From a checkpoint of a small self-supervised image encoder: width 192, trained on microscope photos of single blood and bone marrow cells.
Rows from block 11 of a small self-supervised image encoder, named by matrix and row number. Rows with one number within an expert belong to one neuron, the router's apart. Each number is 200 + 20 x the weight over its row's rms, rounded and kept within 0 to 999. All counts start at 0. After the name is the row's rms in percent of the matrix's.
Before each expert's rows are labels from the 100 images, of 14848, where the router gives the expert most weight on average: "top examples" is what is common among them. Only what is clearly more common there than usual is listed. The data: microscope photos of single blood and bone marrow cells. In brackets: how many of the 100.
# router: router (model.blocks.11.mlp.router.weight, 8x192), inputs 96-191
# up: expert up (model.blocks.11.mlp.up, 8x48x192), inputs 96-191
# down: expert down (model.blocks.11.mlp.down, 8x192x48, transposed), outputs 96-191

# expert 3
top examples: cell type: segmented neutrophil (47)
router.3,101,198,223,179,218,217,225,225,208,183,228,166,211,196,195,198,225,233,200,190,225,220,192,209,251,195,212,214,226,217,187,193,195,231,183,202,206,203,217,194,192,193,225,218,266,198,163,195,191,198,214,219,202,158,191,178,216,211,222,170,222,171,207,187,206,221,196,227,200,218,228,149,182,212,219,213,184,167,201,224,216,199,228,218,189,198,212,169,219,210,212,202,211,152,188,198,201
up.0,034,191,205,253,219,228,200,209,199,180,202,192,200,188,207,200,191,188,200,171,225,200,152,200,223,222,177,184,200,213,186,191,201,200,200,179,207,200,229,172,223,173,193,191,200,200,200,200,169,227,200,157,196,200,200,227,202,200,200,208,200,200,200,189,198,213,200,234,200,159,185,184,215,201,220,193,200,214,188,184,212,230,202,202,184,176,166,200,162,200,227,219,178,193,184,182,177
down.0,038,203,221,222,180,215,185,200,167,200,172,220,200,200,200,150,220,223,200,188,210,200,176,198,211,186,225,200,224,214,219,214,200,224,200,196,158,167,243,161,167,179,176,200,235,200,216,201,160,219,160,206,224,174,200,154,176,182,200,216,200,229,163,178,200,200,176,207,165,189,218,174,200,218,224,187,214,236,206,168,166,200,200,155,200,197,151,200,200,197,177,200,198,200,183,171,200
up.1,032,166,218,200,215,179,200,200,200,179,200,245,240,207,216,146,207,182,200,195,235,221,193,210,200,191,200,183,200,203,200,200,200,200,200,202,177,184,200,155,187,200,197,165,200,200,192,197,167,205,193,200,177,237,200,200,200,174,200,207,207,175,200,211,200,210,181,200,198,200,200,200,241,195,212,250,200,191,229,222,195,200,213,218,181,185,200,166,169,232,200,227,200,195,200,200,200
down.1,037,188,229,221,257,200,190,248,204,182,200,201,225,200,184,199,183,220,173,218,145,206,200,200,184,200,200,194,222,200,200,170,200,214,245,207,200,175,187,212,210,201,214,246,214,153,179,189,218,189,200,182,205,200,200,177,200,219,206,200,186,235,180,174,230,211,200,180,192,200,207,189,222,210,213,223,220,200,190,176,200,216,237,192,200,200,180,200,174,233,208,200,158,244,213,200,223
up.2,035,200,226,190,173,200,241,188,167,210,210,235,200,218,206,154,188,200,200,200,148,232,161,198,198,200,168,189,186,200,189,261,210,200,199,238,200,200,200,212,206,200,217,220,201,200,161,203,207,185,211,200,218,169,248,200,223,200,200,188,183,204,231,205,224,221,200,200,213,192,156,233,233,173,229,200,200,200,200,219,182,217,213,200,200,190,200,211,207,197,208,213,171,258,194,203,200
down.2,040,186,200,187,244,200,200,234,189,160,200,200,233,200,149,189,215,221,200,200,200,200,223,204,188,177,200,205,210,216,215,200,218,221,200,241,157,200,208,175,200,200,217,200,213,176,143,218,185,200,192,200,158,200,228,168,214,179,229,181,193,200,178,176,177,184,211,164,200,178,231,188,212,200,233,191,228,208,223,186,222,228,216,186,215,219,192,200,212,200,222,199,212,223,189,213,200

# expert 2
top examples: smear: peripheral blood (98); cell type: platelet (42)
router.2,096,204,193,215,206,250,204,214,216,189,188,211,189,220,228,222,196,186,225,213,174,174,217,203,195,212,200,201,208,193,193,198,187,204,216,195,175,211,185,185,180,208,181,178,184,177,195,220,155,199,163,200,195,182,218,192,200,212,230,182,182,232,217,184,188,146,178,224,204,232,195,166,152,229,198,204,200,179,181,169,197,205,191,160,191,221,181,193,165,192,176,172,242,197,193,236,229
up.0,086,197,193,137,200,200,164,200,229,184,210,203,232,183,191,177,221,217,195,200,229,200,188,205,186,182,235,200,200,167,180,215,204,212,182,218,200,206,197,161,182,189,200,203,232,200,221,225,206,166,200,200,207,200,200,225,200,200,199,200,200,200,205,200,227,178,208,232,170,213,228,190,185,257,186,200,200,200,200,200,215,200,247,189,240,137,200,200,200,197,200,200,227,170,200,167,220
down.0,088,200,159,190,222,200,189,200,208,220,261,176,160,200,160,200,200,200,208,179,200,223,200,187,221,200,168,194,200,229,200,208,200,200,242,216,200,171,228,181,214,183,200,218,200,200,200,220,192,237,215,201,200,217,221,176,174,223,187,200,154,185,200,241,200,197,193,200,200,212,200,200,182,220,217,207,168,200,200,200,200,231,228,164,192,200,200,179,200,200,222,178,162,200,200,247,182
up.1,111,170,207,182,192,228,179,169,226,239,200,200,200,200,200,190,233,200,215,182,200,200,214,202,193,217,200,184,256,158,200,215,200,200,200,200,203,200,195,179,180,178,244,196,223,222,176,211,196,200,175,180,216,200,201,215,200,199,252,200,181,213,200,182,200,189,183,200,195,213,200,200,204,200,215,200,200,224,192,178,203,174,187,182,200,201,210,200,230,238,219,202,172,162,215,184,201
down.1,102,200,200,200,200,175,228,200,214,212,228,229,200,200,200,212,200,176,194,202,239,200,217,246,230,193,199,200,190,198,178,187,201,220,187,228,201,195,200,195,200,200,183,200,200,159,211,200,170,200,170,185,211,194,200,224,217,200,200,226,232,229,200,212,244,222,196,216,177,202,216,200,201,200,200,163,208,187,180,226,214,200,200,200,206,234,179,200,185,211,229,200,182,200,200,226,170
up.2,095,175,225,186,200,222,200,220,177,200,226,218,205,204,193,183,200,200,200,195,186,201,230,166,199,227,200,180,200,187,181,245,200,185,200,196,196,200,192,217,200,132,191,200,197,200,224,184,199,222,200,215,212,247,223,184,229,186,244,189,198,200,232,220,200,184,200,235,200,192,200,200,203,200,198,200,180,200,261,228,220,200,213,200,246,225,200,200,200,205,193,200,200,200,234,205,184
down.2,091,218,200,200,200,222,200,213,181,200,200,200,208,200,200,200,200,221,190,164,209,223,200,205,200,222,200,203,180,200,192,200,231,200,228,173,228,166,209,200,197,197,170,200,200,167,146,194,217,198,200,231,200,207,176,200,200,200,200,200,178,200,157,200,224,204,200,219,200,200,200,200,236,200,211,240,217,200,223,179,205,235,224,212,200,200,230,200,240,155,200,222,134,200,178,188,183

# expert 0
top examples: cell type: artefact (40)
router.0,096,212,201,190,193,208,160,159,209,187,189,176,183,185,178,207,193,185,202,220,212,219,173,183,196,226,187,200,166,175,176,203,259,201,160,195,199,185,201,170,217,215,179,176,181,187,219,199,226,215,172,148,176,201,217,239,243,182,217,188,203,216,207,145,209,209,234,193,177,199,193,203,224,185,240,202,213,230,199,200,210,184,187,189,166,171,178,225,203,221,191,230,179,189,162,169,219
up.0,088,200,211,252,200,217,200,200,230,200,200,168,163,207,214,200,190,155,194,222,234,212,183,220,187,226,200,200,200,184,183,200,173,200,196,255,165,207,200,183,213,184,200,221,200,189,200,202,197,200,200,200,179,185,190,183,200,162,200,181,197,200,200,198,207,200,176,200,174,209,223,200,216,211,170,231,183,205,183,229,230,152,206,200,200,216,200,200,192,159,204,189,218,200,208,178,218
down.0,094,187,142,164,240,225,214,190,200,200,235,237,195,239,200,200,189,233,206,217,149,200,180,210,190,211,200,218,197,200,200,209,189,192,217,213,183,200,208,173,183,200,233,200,193,200,183,140,224,194,176,200,236,200,208,200,170,188,178,218,203,195,200,211,236,171,190,215,224,200,235,180,213,188,200,247,192,180,217,201,206,200,237,200,200,226,209,224,171,192,132,239,200,200,200,201,183
up.1,098,200,201,194,187,198,205,173,194,158,215,186,210,186,200,164,200,235,206,200,162,200,183,186,210,192,190,214,204,185,172,221,238,197,169,200,200,200,201,200,200,241,221,176,200,224,170,240,192,205,200,237,227,200,204,200,260,152,200,200,200,207,200,200,200,205,226,200,216,200,180,174,191,131,237,227,203,200,187,200,200,238,181,200,227,219,218,180,192,184,210,200,156,181,219,200,200
down.1,110,192,210,194,175,200,186,179,200,223,185,200,200,217,191,200,163,197,200,213,200,218,223,180,200,209,200,200,200,179,175,243,200,200,200,228,180,228,184,230,200,200,241,209,192,200,177,200,188,200,194,200,200,173,180,200,200,214,231,200,146,213,179,208,200,173,203,191,231,195,186,208,200,157,216,187,245,175,226,183,221,217,200,183,171,170,224,206,200,179,200,224,173,204,156,214,211
up.2,102,190,200,208,226,173,181,200,181,219,200,181,167,219,213,192,200,189,206,198,182,172,186,200,233,233,188,276,200,189,200,175,207,195,218,205,200,231,192,206,218,198,212,233,159,195,178,197,210,181,200,200,226,200,191,219,200,200,181,186,200,200,200,183,178,186,226,185,229,200,200,216,192,188,200,212,254,170,200,200,178,233,203,200,200,200,203,200,227,200,187,200,180,214,213,189,200
down.2,095,200,234,200,186,160,200,216,233,186,213,206,206,166,200,220,178,230,210,196,217,224,200,200,200,221,197,200,225,164,200,171,134,155,200,200,200,245,220,199,200,154,200,192,188,200,220,184,200,187,200,222,161,225,176,200,192,178,200,193,214,215,200,200,206,219,200,227,191,168,200,200,239,200,179,191,200,200,200,212,200,228,200,200,200,182,177,229,170,200,224,216,200,200,200,200,200

# expert 5
top examples: cell type: promyelocyte (28)
router.5,092,203,210,170,211,188,244,222,196,206,219,193,216,221,210,175,235,204,221,153,224,188,184,198,168,155,177,202,198,203,203,190,202,201,209,202,223,170,196,186,198,207,230,224,192,199,203,230,196,201,234,168,176,215,205,236,166,188,180,209,203,202,171,229,171,196,202,210,247,208,210,190,180,194,208,212,232,200,183,219,200,201,220,205,151,196,195,209,203,199,227,186,179,196,224,192,192
up.0,080,233,200,217,200,178,170,228,215,197,178,200,240,200,187,200,176,212,215,229,200,200,172,200,219,236,200,215,216,204,197,200,190,191,211,232,200,224,200,186,272,177,200,225,200,230,210,180,230,200,209,175,170,200,171,192,209,200,200,200,200,200,200,140,200,258,180,131,229,200,200,200,215,200,209,172,200,161,151,189,200,220,189,236,194,169,172,200,175,216,205,218,200,209,200,206,202
down.0,095,206,220,181,200,200,203,200,212,231,174,189,217,200,200,184,202,217,200,200,182,223,200,200,216,200,178,187,216,182,163,212,200,200,200,171,200,218,233,200,200,200,213,205,200,184,188,220,179,219,241,170,200,188,193,200,183,200,200,200,170,200,214,200,217,165,212,191,200,210,179,213,240,200,200,192,172,200,222,200,200,172,180,188,198,223,212,162,200,180,200,200,224,200,200,200,191
up.1,074,200,200,193,221,200,200,232,192,216,200,178,173,204,200,174,200,200,185,200,200,200,175,200,243,188,200,229,200,200,201,203,187,179,214,218,219,212,185,180,178,237,200,237,200,172,171,179,200,207,201,200,237,200,225,228,220,223,190,224,206,175,190,200,200,180,255,200,241,209,194,200,181,200,200,171,200,168,224,252,197,215,170,214,214,209,150,200,200,200,187,197,183,163,200,200,215
down.1,094,207,200,200,200,200,203,174,200,189,200,200,177,200,190,223,159,188,215,212,160,200,200,228,230,212,200,214,210,232,200,200,212,190,236,237,224,237,219,196,219,183,248,208,200,200,185,200,129,200,200,187,221,200,191,200,194,206,223,235,225,192,224,164,213,231,160,213,199,222,200,200,177,200,180,200,200,235,170,219,227,200,200,216,164,206,205,200,171,200,230,214,184,194,188,184,185
up.2,081,200,200,191,174,229,181,151,200,186,189,221,216,199,208,237,179,208,200,223,200,200,197,212,181,200,228,169,200,200,168,197,179,186,200,200,180,227,200,228,185,192,191,200,190,168,200,226,167,162,213,185,220,193,200,200,187,187,244,174,163,196,216,200,200,203,154,208,210,159,168,200,218,165,224,200,215,200,219,200,187,207,189,200,196,158,200,200,200,216,171,178,220,200,200,200,184
down.2,099,154,200,200,149,200,221,209,167,223,181,212,205,161,250,219,213,200,178,222,166,216,221,217,175,203,191,200,186,172,190,167,200,200,194,199,200,200,200,200,171,200,210,148,216,218,231,200,180,184,161,221,231,179,191,200,192,202,210,200,200,219,169,215,195,216,212,179,167,200,200,220,182,227,225,181,200,200,216,200,200,192,200,202,200,234,245,178,167,200,186,200,233,200,173,170,215

# expert 4
top examples: cell type: artefact (29); cell type: promyelocyte (27)
router.4,103,188,231,179,190,193,182,199,180,218,198,233,196,197,164,173,189,153,209,181,173,184,172,193,216,217,193,189,204,182,211,199,170,185,167,230,178,191,218,190,219,208,184,203,191,241,207,232,174,214,173,180,215,192,228,175,228,179,207,171,216,208,227,208,186,157,208,188,229,168,211,173,189,187,180,227,171,230,249,210,222,205,193,180,208,228,195,185,184,211,212,202,187,162,216,158,171
up.0,091,215,200,184,210,200,200,227,175,173,200,190,222,164,205,158,234,176,247,200,237,175,213,164,200,200,200,200,195,205,200,200,216,194,204,200,231,221,211,167,200,200,200,170,155,200,216,200,200,208,173,200,200,187,159,200,178,174,176,187,220,239,155,225,190,168,224,215,200,210,203,200,174,228,194,200,231,200,221,175,200,205,219,217,159,175,220,153,188,178,214,200,188,217,207,200,200
down.0,096,184,200,226,202,177,213,200,198,245,181,200,226,200,203,223,159,223,200,168,211,200,200,198,200,200,200,211,163,165,200,168,195,222,173,213,200,219,217,170,164,200,217,200,220,219,200,193,228,200,165,200,203,160,200,187,161,220,200,188,180,175,197,200,200,200,200,200,200,173,200,200,200,200,191,213,239,222,224,200,216,162,208,200,184,173,200,200,188,195,200,200,210,175,200,181,205
up.1,106,203,212,208,228,183,171,227,226,196,201,187,182,187,200,229,179,215,200,200,200,216,200,209,212,181,186,206,212,234,200,209,204,190,200,200,196,200,217,170,227,200,200,202,171,197,214,204,198,178,217,200,215,179,200,200,225,197,200,200,200,200,222,185,225,234,214,200,185,204,183,200,200,213,231,200,188,200,194,222,200,206,172,162,200,169,166,177,184,164,217,188,170,212,237,202,140
down.1,111,193,178,174,185,200,227,233,167,200,171,226,187,241,228,200,177,185,218,157,187,181,184,205,190,229,222,222,184,192,178,200,187,200,174,230,186,196,217,200,247,200,210,225,200,179,184,191,200,181,210,179,192,218,200,200,183,200,225,138,200,163,200,219,200,200,183,179,200,200,181,195,222,199,200,170,175,171,158,221,186,197,216,164,200,183,200,168,190,185,219,166,190,197,168,224,186
up.2,105,216,219,175,192,216,172,185,200,170,209,188,216,199,200,200,202,200,200,194,200,187,199,225,191,219,182,209,256,220,157,197,263,200,200,201,200,185,199,212,200,189,191,200,207,208,231,220,215,185,200,175,180,214,152,189,163,200,200,183,212,236,194,210,170,213,200,216,200,200,195,200,227,222,196,200,218,207,200,221,200,200,176,150,187,200,175,200,200,200,200,200,187,193,229,234,200
down.2,109,244,165,219,194,198,223,231,219,200,166,200,186,164,200,173,192,174,229,224,189,200,200,178,217,200,200,200,188,169,200,212,168,194,200,174,185,223,200,200,242,206,200,200,200,181,224,231,200,224,246,187,200,186,172,185,183,186,212,167,200,236,169,166,200,195,200,175,172,214,200,170,225,202,200,200,186,200,215,204,201,200,208,166,189,184,228,208,200,233,213,205,245,184,200,167,200

# expert 7
top examples: cell type: erythroblast (82)
router.7,102,206,195,186,179,143,203,191,183,241,189,227,201,221,217,216,172,194,175,182,176,199,178,214,235,192,158,248,194,187,199,174,177,209,222,186,213,200,202,203,185,193,195,254,201,183,188,187,176,198,220,204,222,177,201,232,198,204,194,210,178,205,229,223,200,205,211,155,178,212,221,235,226,205,179,213,216,197,201,226,214,195,177,221,202,185,155,225,221,222,182,178,202,216,205,176,190
up.0,088,200,196,230,200,178,217,237,206,227,178,216,203,221,226,183,180,178,200,224,195,224,192,206,207,208,222,200,180,178,199,200,216,208,215,175,197,218,200,176,228,137,200,220,176,200,138,178,236,219,201,214,200,204,236,230,220,200,200,169,200,200,200,211,233,214,218,200,210,200,221,207,232,209,188,151,200,167,183,222,212,221,209,213,200,184,191,198,167,233,200,155,173,179,199,180,179
down.0,096,170,205,221,200,212,194,206,200,199,158,183,200,210,225,179,200,214,230,158,200,178,190,173,200,172,211,200,154,194,178,243,200,200,156,200,200,200,204,215,219,183,195,210,200,219,232,244,215,160,200,194,200,228,178,187,205,220,227,194,165,200,200,200,200,155,200,215,215,221,185,206,200,199,200,200,200,200,200,189,200,192,200,200,157,200,221,187,200,239,209,171,200,200,200,172,200
up.1,094,200,200,200,171,227,184,209,200,191,194,200,218,181,190,190,200,200,200,154,168,200,222,218,179,195,208,171,200,200,200,200,200,189,175,227,166,200,200,210,184,194,183,170,200,200,199,196,183,199,195,200,200,193,200,180,204,176,239,234,203,200,185,219,164,213,200,200,212,226,205,208,200,161,200,200,200,256,227,208,251,219,218,277,200,181,244,191,181,178,228,207,200,174,200,200,200
down.1,088,147,200,200,202,172,162,200,200,184,233,200,242,218,200,183,235,194,191,187,228,164,200,200,200,200,200,186,211,187,200,200,236,196,200,200,214,200,200,194,214,222,236,175,211,192,180,200,201,221,200,200,211,161,201,208,200,200,200,218,187,206,177,150,190,200,211,192,200,160,185,172,235,221,221,200,181,200,180,219,200,179,200,200,160,187,200,218,165,180,211,221,235,200,203,199,212
up.2,090,200,200,200,226,169,198,200,150,200,200,203,240,216,229,195,215,236,177,189,223,191,200,200,200,200,180,200,200,200,139,207,200,229,208,220,218,194,180,190,168,187,189,228,196,200,200,200,246,223,200,242,170,185,207,200,211,206,200,200,200,194,156,194,204,243,200,165,200,204,228,200,243,225,200,173,228,231,200,217,229,233,200,201,200,188,169,177,200,217,228,238,197,200,253,183,174
down.2,093,200,200,220,200,200,188,192,216,214,165,232,224,229,232,200,169,200,194,200,200,164,200,231,200,176,200,241,185,171,200,200,200,166,217,166,216,217,200,196,184,191,200,230,132,200,187,200,204,185,220,215,179,205,217,200,225,240,202,193,231,223,200,200,195,200,216,195,229,207,198,200,216,200,193,186,200,174,207,200,219,200,194,228,169,202,200,221,193,204,200,200,224,171,249,200,215

# expert 6
top examples: cell type: lymphocyte (45); cell type: erythroblast (36)
router.6,102,227,169,203,205,173,161,247,228,208,164,196,200,180,219,222,215,216,214,204,208,200,198,218,186,197,213,168,200,241,180,189,199,227,244,209,231,208,201,188,218,178,221,214,195,183,203,174,170,221,168,213,191,213,196,220,167,220,186,202,180,159,190,207,200,190,228,180,193,209,196,190,210,182,199,178,209,194,196,201,208,173,180,224,220,151,195,206,212,185,179,182,192,192,222,235,201
up.0,082,205,200,250,191,200,200,225,191,200,200,241,200,181,200,219,219,200,186,166,199,200,229,200,203,176,162,186,200,200,200,200,225,219,200,204,187,199,231,210,200,173,228,166,155,225,221,216,190,200,221,144,195,193,200,200,176,225,181,212,200,172,200,151,187,200,174,200,173,165,184,217,200,194,173,204,253,252,208,200,216,200,191,200,200,200,200,192,182,200,195,157,159,239,220,200,200
down.0,092,209,226,209,200,199,200,183,171,175,169,200,243,200,202,187,223,200,200,200,208,197,215,215,188,179,227,200,174,200,168,203,198,245,157,200,197,211,170,197,217,210,226,206,200,200,240,236,198,200,186,194,200,206,230,202,206,207,187,216,200,216,176,229,200,183,227,200,155,225,200,186,191,240,199,196,238,162,245,200,200,200,178,219,200,224,187,200,178,225,217,172,195,195,225,214,199
up.1,114,200,200,200,185,222,190,200,193,200,182,240,201,177,200,177,200,209,179,210,210,210,227,229,214,205,166,228,220,159,221,167,200,188,179,169,190,200,168,171,200,139,235,240,173,222,228,200,200,171,220,188,236,172,200,196,174,191,182,200,200,204,200,200,225,200,200,196,200,162,200,200,195,200,203,152,220,200,211,163,204,200,200,175,223,200,167,226,200,193,200,176,197,187,209,200,200
down.1,103,200,200,200,200,212,200,217,185,200,181,200,247,185,200,200,191,184,196,200,200,200,200,213,204,192,210,200,175,200,200,200,214,200,160,159,241,175,193,187,217,178,200,211,169,200,200,200,182,208,207,200,220,244,203,185,165,197,220,200,211,200,200,200,214,173,182,218,221,200,199,200,233,211,169,223,222,213,199,179,201,194,234,235,188,165,204,223,184,204,200,167,184,225,242,219,228
up.2,094,200,218,200,225,187,200,200,172,210,175,186,257,218,224,200,207,200,155,140,205,143,200,200,200,200,200,208,194,200,160,189,186,166,200,213,229,200,178,226,185,216,211,200,223,200,194,168,200,212,175,200,227,214,194,200,200,204,194,223,200,226,200,200,191,201,200,200,200,168,182,200,200,217,182,208,246,200,200,188,200,200,200,202,178,183,200,174,200,241,183,186,187,200,231,200,153
down.2,099,160,197,200,239,184,200,190,216,200,200,135,186,207,160,189,227,179,200,196,200,218,200,190,139,174,222,181,219,200,202,200,200,190,239,201,218,214,158,231,184,192,200,200,200,165,222,200,221,213,200,219,200,200,187,200,240,185,162,170,200,223,196,171,199,178,205,215,200,212,207,178,200,200,218,205,187,158,200,222,200,200,220,179,200,207,200,175,231,216,200,169,212,200,172,200,177

# expert 1
top examples: cell type: segmented neutrophil (42)
router.1,106,210,243,218,212,237,190,234,221,205,173,205,190,171,197,224,218,211,180,175,211,171,191,210,208,205,191,202,167,171,188,211,172,178,190,215,178,212,210,194,210,170,189,205,163,199,225,204,220,205,193,235,180,207,178,153,175,159,237,200,212,232,185,169,224,205,198,207,180,194,218,224,196,218,188,197,194,187,183,220,232,216,206,192,215,199,222,169,171,207,212,182,189,242,174,173,199
up.0,098,166,240,200,188,200,225,179,198,233,178,214,250,187,210,192,200,200,229,200,169,194,178,197,200,200,233,252,200,200,198,202,200,185,160,189,229,204,200,200,200,200,200,200,188,237,198,200,200,208,200,210,224,236,200,183,206,200,200,177,200,170,207,225,200,179,175,200,206,176,175,200,187,200,200,217,204,224,207,211,178,158,148,160,157,230,196,227,185,186,200,200,200,173,242,214,200
down.0,090,170,200,200,209,200,188,200,220,200,200,200,180,230,221,191,163,200,200,189,212,218,200,221,207,159,221,200,200,228,209,198,187,238,200,200,227,200,200,200,211,200,200,209,200,163,184,180,192,200,254,207,191,200,234,231,211,214,200,234,228,193,240,168,200,239,200,162,218,182,200,200,200,200,218,214,213,200,161,200,172,211,200,200,200,195,209,200,154,200,222,203,223,201,172,168,172
up.1,101,164,246,200,200,200,224,219,203,200,200,215,176,227,190,174,248,200,203,200,218,190,200,234,183,180,229,227,200,173,204,227,181,211,200,200,196,200,181,200,195,133,200,232,182,200,188,200,234,196,200,200,200,226,200,205,212,200,200,195,212,192,200,200,201,205,192,186,200,212,206,231,233,200,188,230,225,188,209,212,200,200,207,236,182,192,188,170,202,233,185,214,207,190,208,179,169
down.1,100,200,200,150,200,212,232,200,198,200,200,200,189,192,200,200,200,200,174,204,232,200,189,227,209,200,176,192,248,218,183,200,175,200,200,232,171,217,200,236,200,246,225,200,219,200,166,206,203,222,200,200,200,200,205,200,209,189,212,200,201,195,183,211,165,188,180,219,185,206,226,200,173,186,215,154,200,246,179,209,174,212,200,184,200,200,200,157,179,163,212,234,200,199,172,243,242
up.2,099,200,200,233,209,210,167,219,192,200,194,200,200,200,195,202,200,200,210,183,229,170,208,209,223,191,200,239,189,200,169,212,225,220,212,218,200,200,241,200,194,200,200,235,200,180,163,190,167,234,170,224,223,200,238,200,200,190,200,217,199,204,227,216,238,175,242,236,200,200,200,200,239,216,210,183,173,200,200,213,132,196,205,197,226,200,183,211,200,200,196,200,200,184,200,178,201
down.2,096,203,200,193,200,200,230,200,171,177,243,191,227,200,200,164,200,200,200,239,189,189,185,200,212,178,200,200,219,209,182,176,171,200,219,190,200,182,200,200,200,182,199,186,243,184,200,200,227,172,201,235,200,221,200,201,178,200,200,217,209,200,176,200,240,188,234,216,200,200,200,200,213,200,198,195,167,215,238,207,179,220,225,205,189,207,200,224,160,211,213,226,200,207,215,174,252